config.yaml
dataset: "crops of objects in photos (Visual Genome)"
train_examples: 61751
image_size: 20
vocab_size: 65
arch: "transformer_decoder"
layers: 6
norm: "layernorm"
tie_embeddings: false
beta1: 0.8
eps: 1e-06
grad_clip: 1.0
final_lr_fraction: 0.01
Rows from block 2, named by matrix and row number. Rows with one number belong to one neuron. Each number is 128 + 32 x the weight over its row's rms, rounded and kept within 0 to 255. All counts start at 0.
# fc1: MLP up (model.blocks.2.mlp.fc1.weight, 768x256), inputs 172-255
# fc2: MLP down (model.blocks.2.mlp.fc2.weight, 256x768, transposed), outputs 172-255
fc1.274 [105 139 152 134  80 100 116 164 107 101  96 144 174 120 114 139  75 167 191 127  93  93  70 181 177 179 115  44 144 148  66 148 126 155 133 159 187  88 130 201  91 145 119 159 133 147 166 104  90 152 121  77 127  92  73 178 161 205  98  68 119 164  79 118 117 120 118 127 146 147 148 143  63 129 141  89  73 162 100 108  92 127 124 118]
fc1.275 [ 92  98 118 132  91 169 124 116  92 115 138 159 138  93 128 118  74 139 134 168  59 109 127 145  98 163 152 139 106 188 149 163 157 133 168 148 127 102 110 142 154  96  97 166  82 165 153 119  94 152 104 124 118 189 116 140 147 132 151 117  93 152 120 148 117 136  72 122  86 127 146  63  91 138 109 160 170 124 177  44 140 210  97 148]
fc1.276 [116  98 122  67 111 142  97 114  80 100 156 147 157 102 112 162 156  88  91 111 120  96 199 111 109 139 141 151 101 135  64  62 125  75  82 159  92  88  92  68 182 142 109 171 171 123 118 142 100 109 128 194 145 156 115 137 102 115 125 117  88  92 139 120 146 153 160 116 159 132 123 118 176  93  80 117 212 144 183 136 132 142  76 150]
fc1.277 [104 145 151 158 120 150 147  83 112 200 154 134  92 136 131 151  17 103 138 132 118 142 138  91  91 102 123 146 149 147 148 173 128 189 175 113 101 148 123 126 183 167 133  33 122 103 138 141 131  55 104 130 141  82 133 126 118  65 133 159 184 137 118 125 116  84 128 184 211 158 115 116 124 140 103 127  82  94 156 183 156 157  81  45]
fc1.278 [ 92 106 122 180  81 187 141 109 117 197 103 177 132 131 123 112  99 124 117 164 103 125 175  96 134 141  93 130 144 177 170  97  96 193 150 107 158  73 117 114 172 120 128 152  77 113 139  76 105  81 198 124 153 127 131 183  89  80 148 112 216 142 129 130 124 157 140 193 143 157 119  97  80 112 115  66 118 131  86 132 170 158 107 105]
fc1.316 [130 134  60 115 137  95  89 119 156 137  79 154  75 147 195 149 104  89 156 200 110 167 104 151 107 104  77 142 188 128 162 144 119 172 163 110 133 192 165 158 131 151 137 152 139 134 128 114 139 149 117  96 136 137 149 112 184 125 173 139 132 122 104 159  98  77 120 150 148 168  94 108  78 149 158 162 160 152 169 177 190 128 147  98]
fc1.317 [ 95 141  90  87 104  69 187 113 188  17 108 201 215  74 113 175  95  98 137  80  64 136 143 176  99 169 113 114 118 128 143 117 128 167 123 127 128 123  99 124 137 170 115 127  97 122  90  68 167 134 138 178 111 128 126 177 165 152 161 156 108 167 141 131 122 132 128  97 154  99 138  98 147 168 119 135  79 141 108 110 126 174  69  48]
fc1.318 [180 216 102 141  78 152 178 154 127 118 164 123 146  82 103 184 135 138 121 151 113 128 109 142 131 142 126 155 103 100  60  87 112 146 161 179 103 138 138 130 124 185 132 156 130 118 124  80 148 143  80 144 134 117 109  72 133 179 118 120 171 134 116 152 180  60 116 127 126  73 197 144 110 149  78 116  96 100 114 100  59 116 141  85]
fc1.319 [102 121 141 121 183  89 119 154 147 147 113  99 114 103 138 102 141 126 194 109 117 112 140 145 118 149 161  61 155 160 157 158 105 150 196  98  84 190 148  83 109 127 158 138  92 153 129 126 141 145 149 177 122 122 150 104 100  94 153  96  79 210  95 126  78 107 137 113  95 125 123 101 108 191 183 121 128 150  71 136 125 138 121 167]
fc1.320 [130 176  95 157  95 112 142 135 156 110 141 179 120 137  66 146  48 146 142 102  88 135 105 195 133 102 165  90  90 120 138  88 147 179 158 138 119 127 114 137 140 132 163 141 123 196 117 145  89 148 144 147  69 124 130 117 146 129 111 124 179 150  65 122 135  99 140  96 167  99 188  84  92 191 153 114 168 141  81 123  79 173 136  82]
fc1.321 [143  80 129 240 105 146 157 103 147 188  94 181 126 147 128 109  94  70 142 148 135 110 102 109 186  61  92 110 170 136 120 159 129 213 194 122 111  95 119 127 112 131 116 135  82  64 205 107 165 112 180 116 124  80 142 107 110 113 141  98 205 150 106 121 102  88 107 164 201 189 124 121  99 154  97 115 124 139  74 141 160 121 113 128]
fc1.322 [138 123 130  65 105 126  91 166 122  60 176 112 132  90 180 136 166 117 121 164 104 133 165 162  40 180 115 134  92 137  52 102 136  95  97 143 114 153 174 110  91 171 146 133 147 185  83 127  87  97 114 118 111 154 148 133 145 123 101 100  73 110 129 154 126 183 117 127  97  89  96 143 133 121 108 169  94 110  92 116 112 120 142 133]
fc1.323 [151  62 162 116  94 104 135 167  90 153 135 152 156 110  93 118 143 169 129 155 136 119 168 115 157  67  98 110 150  82  50 170 168  76 114 186 188 132 131 191 123 170 118 170 196 115 155 160 147  95 136 103 120  85  19 114 109 137 148  79  95 153  79 151 141 142 135 149 144 188 174 142 164 135 131 123  79 112 164 176  74 122 153 156]
fc1.324 [151 214 168  97  91 139 151 134  78 109 133 115 174  97 150 138  86 181 138 181 126 112 111 131 157 128 123  64 139 157  74 138 129 148 205 148 113  73 122 179  56 148  99 114 132 106 130  74 106 137  86 145 145 127  80 129 121 154 132 142  98 148 111 111 141 101  67 148  95  87 170 158 118 120 132 123 164 119 118  70  96 115 165 112]
fc1.325 [147 159 118 139 103 130 181 159 134 132 139 134 195 122 135 134 142 100 130 162 108  93 120 141  96  93 131 151 141 139 114 162 148 130 114 199 174 101  90 123 140 186  97 151 152 186 100 151  88 133 112 176  70 180 109  93 113 145 119 122 146 135 130 177 114 124 132 139 147 117 146 100 100 167  72 111 107 120 123 154 171 183 133  82]
fc1.326 [163 144 140  88 107 183 117 122 140 142  93 140 131  55 179 165 138  90 121 169 110 125 178  81  86 130  91  85 110 120 111 171  94 141 120 176 147 137  92 160 162 131 128 140 142 120  78  83 185 100 128 126  82 136  84 115 170 130 115  92 167 108  78 109 102 138 139 153 142  96 135  56 158 166 140 131 146  64 131 118 162 143  87 193]
fc1.327 [ 96 101 167 181  73 102 142  98 111  99 134 141 134  89 164 118 141 143 148 123  97  98 206 116 105 120 171  98 173 154 132 107 105 147 129 136 190 131 134 157 186 140 108 149  62 112 150  97 165  84 126 117 153 142 144 157 107 143 131  83 158 104 106 116 106 132  77 155 134 199  86  95 126 112 149  51  35 117 145 106 172 149  98 120]
fc1.328 [ 97 110 188 113 138 137  88 141 122 147  63 150 136 103 185  99 127  93 123 142 111 101 164 132 145  92 133 100  79 163  92  18 134 161 138 115 126 137 142  79 123  98  90 103  91  96 117 115 164 151 143 163 123 116 159 139 148 124 180 109  83 154 143 101  99 129  90  66  85  71  88 114 159 182 151 107 183 129 128 106  72 115 148 125]
fc1.329 [167  74 184 253 142 172 109 156 142 135  68 151 117 151 108 101  69 101 141 151 130 122  64  97 186  56 119  87 135  81 162 116 160 206 230 124 121 135 146 108 103 112  82 178  88  80 181 125 156 156 174 140 117 114 128 102 185 108 164 141 181 158  99 140 134  52  55 107 168 173 109 132 130 147 125  78 124 124 154 149 153 123 124 132]
fc1.330 [109 159 171 155 123 184 125 144 108 140  88 162 141  91 116 173 154  94 104 164 103  93 133  82 102 137 140 143  86 153 174  60  77 113  80 176 118 117 163 102 109 133 108 125 142 129  85  98  90 113 158 122  94 169 155 171 176 142 161 110 160  77 106 126 117 100  59 172 171  69 108 107 116 117 125  84  98  78 131  57 106  99  97 181]
fc1.331 [119 148 111  91 136 130 142 167 170  95 137 128 158 111 194 122 111 178 114  86  77  88 133 188 125 174 129  69 119 112 113 159 130 168 152 153 109 144 107 135 156 127 120  84  70 113 117 117 146 108  66  70 129 131 110 123 129 123 115 132 135 124 151  67 102 115  81 115  67 150 121  97 129 136  76 112  77 158 120 119 138 207  96  87]
fc1.332 [152  82 106 137  78 103 129 176 176 123  90 173 112 128 175 129 114 137 123 110 117 135 111 118 147 136 130  87 196 111 114  95 128 152 181  69 150  75 121  76  92 142 137 147  35 135 127 124 148 181  69  96 162  74 156 114  87 129  91  94 119 135 110 127  86 122 102  88  95 179 120 140 121 135 138  86  66 191  70 120 173 113 153 150]
fc1.333 [122  87 150 129 138 131  60 179 153  94 112 149 113 108 109 147 134 110  98  98 101  68 125 105  98 144  74 131 114 117  88 127 170 109 115 126 169 106 179 140 101 138  77 138 136 115 134 101  55 186 175  83  84  99 115 144 130  93 136 155 109  65 137 178 122 114 140 140 141 150 130 120 147 106  87 163  83  94 146 157 199 138  86 113]
fc1.334 [150 142 111  58 172 102 113 166 172  65 105 108 162 103 135 173 147 161 124  92 127 155 111 161 107 135 120 159 109 114 114 131 102  99 119 132 118 223 107 154  92 113 169 153 135 204 117 128 163 123  96 135 108 127  95 121 160 187  99 138  16 127 141 127 120 101 150 101  96  56 124 112 145 159 151 111  97 125 103 135 128 111 174 110]
fc1.335 [ 80 143 162 124 147 125 163 117 125 118 169 134 126 103 166 132  70 144 214 151 105 120 114 148 121 207 176  82 163 126 125 169 122 136 171 140 128 150 163 102 155 106 179 133 116 115 124 121  93 128 164 143  84  99 144 126 146 186  94 102 157 186 132 165  81  64 151 119  74 113 152 128  70 122 225 143 113 112 167 139 180 130 123 121]
fc1.336 [116 131 104 113  61 128 149  92 130  40 182 155 122 100 184 127 110 111 117 147  98  68 154  78 153 105 152 120 191 163 149 125 134 203  85 154 147 112 138 112 115 140 105 140  84  91 175 118 103 130 108  88 125 155 147 139 123 160 104 142 131  86 115 160 107 106 145 134 131 140 131 131 101  57 178 171 143 118 138 114  76 123 128  88]
fc1.337 [172 165 148 102  55 110 109 114  84 112 170 112 119 118 125 133  63 134 103 162 110 185 158 162 144 171 109 145 112 120  61  90 111 206 122 143 116 169 125 111 146 193 127 146 189 186 118 101 160  98  92 141 173 113  87 104 146 158 163 151 144  91 114 166 145 102 135 109 126  72 118 134 121 121  95 100 128  88 216  83 124 144  78  64]
fc1.338 [ 72 156 149 151 105 169  86 150 104 132 192 142 111 129 150 111  63 159 181 171 100 131  74 175 137 164 109 113 189 142 142 106 135 100 134 151 139 114 137 169 145 122 122  89 125 141 135  72  84  90  86  96 138 127 112 148 118 131 116 119 161 121  67 132 100 108 146 108 149 155 172 164 132 121 152 128 187  32 185 152 137  97  58 131]
fc1.339 [ 99 159  71 125 133 129 161 119 143  58 150 152 199 100 133 107  88 134  91 174  93  72 166 143 150 173 127 167  78 174 109 124 154 142 122 161  84 158 114  79 134 114 161 123  72 139 124 120  86  92  89 146 104 133 132 127 132 119 122 122 151  79  91  70  93 144 115 151 150 136 108 174 126 157 129 160 113 116 143 159  74 132 109  93]
fc1.340 [124  91 153 228 135 153 101 155 111 105 118 145 137 147 118 122  96 129 142 145 104 116  86 192 204 151 115 155 117 116 120  87 174 148 195 139  95 132 105 134 120 105  94 168  87 111 188  50 160 189  87 154 155 113 121 142 166 146 109 164  99 145 117 146 120  69 107 114 146 168 156 108 142 108 103 138 123  98 145 184 132 161  97 111]
fc1.341 [106  99 107 145  85 108 182 158 182  76 198 117 123  83 156 113 110 101 172 130  76 140 142  74  79 109 160 108 185 170 116 121  80 169 120 118 185 141  68 127 152 114  62 182 153 131 140 104 155 113  98  66 133 175 154 137 122 149 153 104 132  63 157 137 138 145 180 128 152 123 126 158 138 113 142 134 140 150 167 141 132 156 121 129]
fc1.342 [185 171 194 200 132 141 126 143  80 110  54 113 146 151 125 113  27  90 130 166 144 145  62 131 207  94 155 171 109  61 167 132 124 137 214  89 171 129 145 101 134  93 144 137 138 139 181  91  81 137 144 102 118 156 103  66 184 139 150 126 147 125  94 129 170  96  47  95 162 133 142 160 136 139 110  99 172 124 101 170 117  86 125 132]
fc1.343 [112 124  99 153 146 163 156 145  69  49 143 144 118  73 193 136 112 101 163 144  75 104 129 103 127 123 144  89 137 117 120 187 145 116  87 133 136  52 137 101 151 103 110 184 151 144 158  86 112  94 148 154 142 156 123 105 154 106  93 178  46  86  88  94  88 123 109 123 129  94 112 127 147  64 148 121 144 123 176 114 145 131 168 163]
fc1.344 [ 59  64 165 156  97 122 121 106 146 177 162  88 100 135 159 144 159 104 136 111 125 129 135  88  51 103 150  87  68 134 111 148 200 143 106 151 123 125 139 169 151 130 134 157  86  71  89 151 151 121 155 180 100 205 165 151 177 104 131  79 103 169 136  93 110  83 140 108 107 163 106 108 137 126 215 169 141  97 101  73 114 138 132 184]
fc1.345 [195 132 137 137 113 134 141 139 101 154 120 165 138 118 139 137 133 148 126 176 137 129 104 168  98 140  61  96 160 109  90 141  89 138 175 155  98  40 122 117  81 124 121  74 232 212 119  74 116 154 113 167 109 128  55 110  93 116 237 146 121 135 106 112 156 121 172 101 156 123 187 135 104 130  67 129 148 134 139  79 115  92 119 145]
fc1.346 [ 90 129 114 135  64 136 159 118 123 114 153 184  98 123 136 159 118  98 133 121 101 160  98 105 130 109 153 104 147 143 163 111 102 189 172 115  82 146 129  42 114 143 134 111  91 166 154 130 115 105 111 148 129 125 166  94 116 120 164 137 151 136  94 132  75  71 136 126 167 145 152 119 129 172 166 117  98 123  75 107 104 133  96 120]
fc1.347 [ 89 114 134  82 148 223 140 120 148 118 109  89 153 132 199 175  60 179 190 167  74 128 163 133 152 155 135 133 102 139  76 185 133 110 108 146 152  96  78 161 124 161 117 104 154 118 136 109 124 122  99 141 134 149 156 214 177 136  96 138  89 127 147 148 141 120 103  84  62 130 136  74  96 114  66 130  98 134 172 160 129 120  63 190]
fc1.348 [130 184  99 108 133 148 121 114 174 152 147 123 143 119  68 174 119 152 160 136 109 176  64  70 108  87 134 138 105  87 188 119 131 128 175 160 103 175  88 121 170 115 187 122 172 106 141 125 149 159 172 134 141 147  95 105 176 160 127 167 167 156  88 114 157 126 129 104  92 146 104  65  66 175 152 182 159 138 166 123 141 125 112 136]
fc1.349 [169 135 138 172 101  59 122 114 111  57 177  71 166 159  94 119 133 167 103 113 142 120 112  94 211 160 122 130  76 101 120 123 194  92 173 115 113  70 140 136  37 163 110  97 152 115 119 115  99 119 102 125 106 102  76  97 155 148 121 137 116 139 158 100 141 130 135 117 130  90 109 163 130  60  94 113 151 134  89  81  94 117 144 116]
fc1.350 [ 88 114 146 204 163 156 103 132 180 146 230 105 109 156 128 114 114 161 146 144 129 129  52  79 132 171 135 120 207 133 185 159  82 127 165 116  91 167 138 186  79 132 109 187 128 104 127 159 148 126  99 102 125 118 142 143 158 136 141 124 169 196 122 129  94  49 165  87  80 148 149 127  86  94 152 103 166  99  98 128 153 136 131 143]
fc2.274 [132 117 170 122 127 155 117 124 128 119  85 125 164 141 103 131 173 135  98 128 185  94 113 115 107 105 113 176 142 125 101 134 166 159 163 152 153 188 110 118 128  61 114 106 117 144 117  70 114 112 133 155 144 152 150 191  97 100 144 121 126 123 188 138 142 157 157 156 130 119 123  98 117  87 150 113  74 137 101  80 144 117 133  61]
fc2.275 [144 145 128 133 155 130 166  87 143 126 110 135  90 173 122 104 156 149 102 112 255 154 128 130 149 129 146 170 119 188 115 128  76 114 116  78 116 144 111 131 143 129 123 131 139 105 136 142 154 127  93 118 143 116 181 122 126 125 154 165 148 104 186 126 143 170 153 135 120 125 119 162 128 120 110 130 140 163 126 131 121 116 169 130]
fc2.276 [150 152 186 135 151 125  98 107 143  90 143 104  84 162 108 146 156 128 161 113 113 149  90 121  23 142 106 109  99 154 104 102 113 161  76 199 181 114 105 134 159  66  90 160 153  85 173  97 120 109 131 175 153 184 167 136 146  82 139 137  89  97 101 132 143 103 133 124 132  83 142 180 155 154 133 103  95 140 117 107 150 141 185 122]
fc2.277 [ 96 154 105  85 141 143 103 110 106 118 123 109  97 102 103 188 144 152 100  93 113 125 178 148 106 109 126 156 151 106 110 124 184 136 153 163 107 229 116 119 111 143 179 141 105 111 114  18 152 108 140  95  92 158 164 155 143  66 135 146  93  87 131 148 104 125 125 136 157  86  86  89 146 161  70 172 111  99 157 139 110 164 120  37]
fc2.278 [148 171 134  92 114 157 170 126 133  91  41 115 120 106 112 151 143 149  81 109  69 109 122 136  89  83  56 179 129 117 118  79 140 113 136 185 191 123 120 117 121 163 120 105 118 124 151 108 161 166 174  74 227 138 109 116 128  83 110  91  97 119  55 138 126 117  96 146 170  51 130 104 128 149 122 160 112 152 101 147 118 119 137 117]
fc2.316 [130 152 136 145 139 148 147  93 134 138 110 129 107 176 130 105 130 149 109 119 255 139 131 111 145 137 153 168 128 182 132 130  63 112 115  75 112 121  99 123 136 126 137 126 146 119 123 165 161 125  93 122 139 114 175 126 116 128 134 158 146 110 181 118 146 168 146 126 132 120 122 161 136 117 118 120 142 156 118 127 123 123 147 131]
fc2.317 [136 137 116 122 154 140 160  79 138 130 112 129  91 180 107  96 162 150  99 106 255 141 141 123 145 123 148 155 128 168 117 145  77 107 125  87 117 140 112 126 149 132 119 135 129 121 131 154 141 121  96 129 137 115 187 130 126 129 137 168 144 113 184 118 137 179 149 125 120 114 119 153 128 123 104 117 156 152 118 141 121 129 164 143]
fc2.318 [180 162 186 154 118 135 101  96  94 103 113 135  73 127 128 123 146 127 115 118 187 125  57 110 186 156 113 119 115 127 145 201 124 154 128  32  91 124 134 151 165 100 145  98 137 149 110  75 143 190  70  94 128 100 123 124 134 138 139 177 185  86 204 134 166 112 142 181  93 133 109 166 144 171 141 123 122 121 145 151  88 137 199  80]
fc2.319 [123 110 140 125 218 116 146  99 102 112  86  97 122 168  97  99 140 137  60 129 178 121 150 124 196 181 171 112 114 116 138  42 133  87 186 102  92 154 116 105 124 144 136 157 118 125  58 144  98 149 142 147 122 137 162 148  78 115 116 167 111 145 138  96 102  96  93 124 133  69 142 135 125 171 106 115 147 104  89 108 136 117 113 141]
fc2.320 [126 113 153 162 139 149 131  66 137 121 165 152 114 191 120  69 139 123 127 125 237 140 132 141 115 140 147 101 146 182 113 112  77 119 110  96 126 117 109 115 166  82 116 101 114 141 115 137 149  87 113 125 112 110 176 109 127 145 148 136 138 104 151  93 136 174 136 133 110 146 127 138 125 114 149 138 154 130 127 109 138 130 141 165]
fc2.321 [114  41 164 129 138 178 112 157 115  93  82 108 145 114 112 131  97 147  46 135  73 129 103 153 108 122  84 157 115  99 144  94 214 132 178 127 246  82 154 100 121  81 141  86  98  98 155 100 117 153 106  74 151 188 142 133 127 105 171 110  91  73  96 156 189 101 131 160 143 131 128 127 129 132  89 153  67 171 184 188 117 139 124 106]
fc2.322 [184  67  93  56 157 161 143  63 144 158 158 177  72 120 147  75 126 135 113 169 156 162 153 132 140 135 109  43 158 142 173 148 187 212 146 166 110 151 137 114 125 110 102  82 178 115 159 179 112  95 143 133  89 115  92  96  55 117 160 121 110 175 122 100 132 141 134 115 160 155 106 133 137 155 188  91 168 132 159 141 137 160 131 174]
fc2.323 [140 116 137 109 137  92 198 160 122  99  67 163 135 156 118 112  95 153  67 125 128  80 139 141 112  85 161 135 159  92 133 195 122 173  98  95 140 142 128 108 121 102 149 144 115 153 140 133 104  76 128  69 136 189 137  80 112  65 109 134 122 122 100 160 155 130 174 141 167 176 128 114 143  84 140 144 100 184  99 131 156 108 146 136]
fc2.324 [113 126 159  94 127 154  86  80  95 167 154 139 108 172 120  87  89 114 116 127 154 190  74 139 189 124 119  67 132 117 115 177 197 181 154  59 105 108  84 125 120 126 124  51 119 130 125 107  86 106 172 163  58 137 137 117  89 110 127 157 125 127 158 130 152 183 147 138 126 115 116 107  94 107 127 146 138 142 105  96 115 152 107  65]
fc2.325 [136 145 124 128 156 141 154  81 137 120 117 135 102 186 128 112 149 163  98 118 255 139 130 129 137 132 153 164 116 172 114 139  74 111 115  79 111 131 100 118 154 118 125 104 134 113 137 160 155 116  91 119 142 119 176 116 125 123 145 160 135 115 182 110 146 169 152 129 123 114 115 161 130 109 112 124 151 153 129 128 126 110 166 139]
fc2.326 [143 136 133 139 154 138 134  90 126 131 124 139  91 175 111 105 155 163  90 122 255 136 138 120 143 115 152 159 119 179 116 148  82 133 118  73 113 126 100 129 143 129 121 117 132 108 116 140 146 115 100 120 137 123 174 120 126 110 132 148 138 113 186 113 147 156 146 134 130 133 121 163 127 118 117 121 143 170 116 141 122 120 169 143]
fc2.327 [128 169 111 102 106 111 152 126 187  86 117 125  98 126 139 138  96 155 111  72 162  92 156 136  46 101 128 135 125 134  94 125 115  47 144 159 149 211 124 140 110 166 156 102 180 134 126 117 144 115 123 144 178 120 155  99 224 159  56 115 106 111  85  92 141 131 137 143  97  87 162 133 139 151 158 129  89 160 144 153 100  81 155 143]
fc2.328 [143 150 128 127 186 160  78 140 108 118 170 102  98 134 114 108 100  89 162 100 104 181 100 113 111 144 137 106 104  60 142 159 152 168 139  65  93 145 131 115 125 116 134 125 141 149 124 130 129 122 102 121 127  91 101 143 148 110  86 130 162  89 163  88 120  91 101 122 171  86 136 130 121 144 159  56 170 163 137 166 159 126 107 108]
fc2.329 [ 72  68 149 120 164 131  99  85 102 126  98  83 109 119 110 103 142 143 103 126 110 123 121 144 135 166  91 121 102 126 136 124 225 132 172 111 177  66 141 104 132 106 150 144 120  70 154 103 131 127  94  82 158 152 130 139 154  94 123 122 107 110 151 148 172  89 154 163 111 172 114 142 137 152  85 191  89 130 208 192 159 145 164 143]
fc2.330 [144  70  84 160 135 119 125 104 111 173  40 124 110 139 131 116 199  89  92 137 156 123 171 143 132 126 149 108 169 151 121 123 136 108 156 150 169 138 121 145 163 111 120 113 128 184 101  59 132 138 162 103 151 115 138 173 103 121 165 163 152 165 193 147  57 202 139 146 151 113 109 123 121 135 106 122  87 179 116 150 158 108 158 102]
fc2.331 [157 148 124 133 150 137 160  80 142 125 116 132 106 173 118  92 156 143  96 117 255 140 120 126 134 125 152 162 109 177 122 136  78 103 117  76 113 130 104 128 156 123 116 115 135 112 116 148 140 122  94 123 135 104 177 118 125 131 140 167 137  95 181 119 141 165 157 129 119 125 117 159 122 116 121 128 153 165 134 131 114 121 153 143]
fc2.332 [145  64 128  63 103 149 107 141 125 161  73 129 114 110 133 142 180 110  97 119  23 123 118 128 156 129 116 138  87  97 197  76 101 118 114 188 161 151 122 113 148 114 150 155 148 105 134 127 134 155 151 101 130 150 116 116 167 151 145 128 179 157  91  83 106 121 132 149 150  98 103  41 108 160 148 115 169  78  89 129 120 120 115 164]
fc2.333 [171 112 108 174  88 143 112 157 116 119 135 151 126  86 126 112 104  99 155 109 107 136 146 147 132 130 111 129 125 113 131 118 176 165 118 145 128 150 122 145  93 120 160 119  98 196  68 117 153 123 129 120 182 162 153  97 107 160 100 140  80 178  46  99  75 118 111 115 160 172 142  57 135 176 169 152 113 114 127 108  99 154 136 104]
fc2.334 [135 129 169 209  92 148 160 115 135 103  70 144 125  97 144 105 125  97 127 152 125 108 103 156 185  94 122  77 109 121  82 106 155 111 195  91 126  87 103 120 149 101 166 143  68  84 161 117 149 131 199 169 174 127  94 133 143 138 153  89 148 112 191 113  83 123  81 128 111 121  87 190 143 146 120  71  26 143  88 121 105 185 146 117]
fc2.335 [126 150 172 144 149 110 103  97 117 108 105 132  99 102 105 137 189 137 157 129 226  75 185 136 173 168 160 129 138 131 111 167 105 117 121 121 131 171 145 148 146  97  69 155 154 103 161 135 151 128 116 135 107 107 122 128 148 122  82 110  80  98  63 116  97  84 185 147 142 145 107 179 134 149 131 149 138 100 107 143 150 133 121 148]
fc2.336 [152 112 168 108 147 122 148  98 161 116 168 125 116 144 121  98 162 123  60 133 252 115  75  95 125 149 146 142 144 164 126 122  91 147 112  95  99 162 152 125 144 148 107 124 131 105 101 143 184 188  91 182 106 168 165 120 133 138  92 179 142 127 158 169 166  74 122 126 131 124 148 127 163 148  92  99 154 135 113 140 103 120 192 133]
fc2.337 [167 124  92 134  81 154  75 170  96 117  40 156  54  93 121 138 192 114 135  98 106 138 130 117 160 197  97 176  94 138 105 181 163 119 127  71 148 140 161 141 152 156 139 114 106 103  94  90 139 193 103  65 149  83  81 164 155 127 164 164 216 134 116 118 125 116 113 136  91 132 109 120 151 124 119  80 131 162 126 172 106 176 139  81]
fc2.338 [182  73 116 105 117 187  66 100 139 159 127 139  85  79 111 107 144  99 134 149 146  82 168  93 127 173  77 130 132 140 192 128 129 141 151 189 138 172 119 144 191 107 131  87 153 124  76 123 129  86 155 196 121 146 142 155 193 119 156 100 214 126 204  80 127 124 136 164 118  59  67  72 149 165 160 158 143  67  89 111  93 145 107 105]
fc2.339 [144 156 120 128 151 133 156  87 139 129 107 136 113 182 120 106 156 147 101 129 255 142 137 118 147 125 146 151 109 187 119 128  78 108 123  76 114 139 117 122 151 135 126 127 131 111 131 157 150 122  92 119 125 132 184 126 118 129 149 159 136 114 185 122 142 157 151 138 128 111 112 166 131 120 114 125 152 153 118 131 123 121 164 134]
fc2.340 [132 186 116 162 115 142  93  92 115 129 137 129 105 169 130 116  80 125  93 132 183 128 132  98 168  90 139 136 149 153 157 113  91 121 156  70 130 197 102 145 202 119 169 126 110 131 104 139 183  89 106 112 160 105 178 108 139 118 168 173 158 105 185 101 154 174 122  75  88 103 109 172 109 140 121 134 120 142 135 106 110 150 167 140]
fc2.341 [131 152 122 130 158 138 161  79 139 134 125 136  95 175 114 107 151 147  98 122 255 137 126 118 141 128 144 164 112 179 129 136  84 111 122  74 121 136 104 116 149 133 114 122 132 105 126 152 149 120  90 118 131 117 173 107 126 130 145 156 138 109 184 120 135 162 148 132 133 127 111 159 128 115 112 116 151 153 119 119 118 119 169 131]
fc2.342 [ 39 139  85 100 131 116 126 152 115 131 151  90 179  91 143 152 115 110 153 116  48 137 127 183 107 180 103 136 143  70 146 223 176 123  89  68 150 103 131 129 132 153 145 108 108 164 156  64  96  89 121  89  65 152 110 101 124 106  53 166 147  98  86 138 117  61 105 136 109 117 125 145 119 106 121 165 105 150 159 133 155 119 140 137]
fc2.343 [135 146 137 140 153 124 157  81 138 120 123 129 101 168 116 108 157 160  99 133 255 142 125 129 145 126 152 152 116 168 115 132  85 122 126  70 117 136 108 126 143 127 127 121 139 105 143 148 146 126  90 125 132 129 193 115 119 122 146 172 144 111 176 114 148 168 147 132 119 126 118 162 121 122 104 121 149 159 125 116 121 129 170 143]
fc2.344 [116 195 132 180 126 116 116 144 139 172 161 139 143 116 118 123  34 150 142 137  69 144 127 158 129  84  58 111 137  96 133  93 173 141 155  84 108 100 122 129 136 143 142  93  80 118 158  91 116 166 129 135  68 119 104 127  97 129 123 112 133 186 103 126 102 135 130 105 122 126 159 119  85  80 136 102  96 143 127  93 125 123 154 124]
fc2.345 [130 162 115 117 112 147 109 175 115 135 159  95 106  64 156 182 114 105 155 141  52 135 105 115 103 140  94 128 106 104 157 148 173 164 127 186 120 150 160 141 112 133 121 145 135 170  70  69 118 185 135 172 138 141 110 124 119 121 103 100 154 115  74 116 119  88  84 151 138  74 128  77  94 121 142 150 175  82 144 100 137 117  68 139]
fc2.346 [105 106 137 144 127 130  95  92 152 110 203 119 122 181 133 137 119 139 140 125 159 107  78 119 134 172  90  90 149 178 166 165  84 133 149 110 194 144  98 132 154 115  97 122 105 152  98 126 109 167 103 118 133 107  97 136 108 131 147 147  97 116 165 130 178 181 137 104 107 142 162 152 103 109 122  86 189 170 105 107 132 122 173 166]
fc2.347 [135 146 129 136 146 133 157  85 137 125 119 137 102 196 107  95 159 159 104 121 255 151 124 124 145 120 145 154 132 185 123 132  74 113 113  72 107 136 109 116 150 133 122 130 136 108 128 147 138 128 100 124 147 119 172 111 122 130 144 166 139 106 187 114 148 175 146 146 122 134 115 170 129 115 106 125 128 162 128 116 127 111 166 142]
fc2.348 [160 112 120 168 136 152 101 141 118  87 151 132  77 171  87 114 116 177  65 126 220 130 132 137 143 147 136 128 124 155  96 105  94  93 115 102 119 121 139 136  88 117 164 141 131 111 107 154  97 148  89  74  90  94 115 121 134  95 153 145 125  94 200 150 141 179 169 127  57  94 191 203  98  94 111 100 156 144 132 144 102 136 151 183]
fc2.349 [ 98  92 129 128 113 121 150 146  99 144 156 142 190 104 113 146  97 119 115 138  38 116 134 139 110 145  99  81 139  74  96 140 216 172 138 102 146 109 150 119 105 129 137 157 105 144 139  67  98  82 135 111 106 156 119 118 158 126 141 104 109 142  82 151 158  94 120 134 137 139 133  74 104 125 128 129  69 131 102 137 146 131 114  77]
fc2.350 [117 137 128  41 168 138 146 103  41 135 219 147 149  97 129 167 138 127 143 152 130 107 119 138 117 134 137 107 135 120 153 153 141  97 152 167  20 113 136 134 128 123 118 182 167  96 116 155 126 175 208 156  70 135  62 155 122 150 133 101 114 186  56 116 106 128 179 131 119 127 137 116 110  98 167 165 147 129  84 102 107 116 136 139]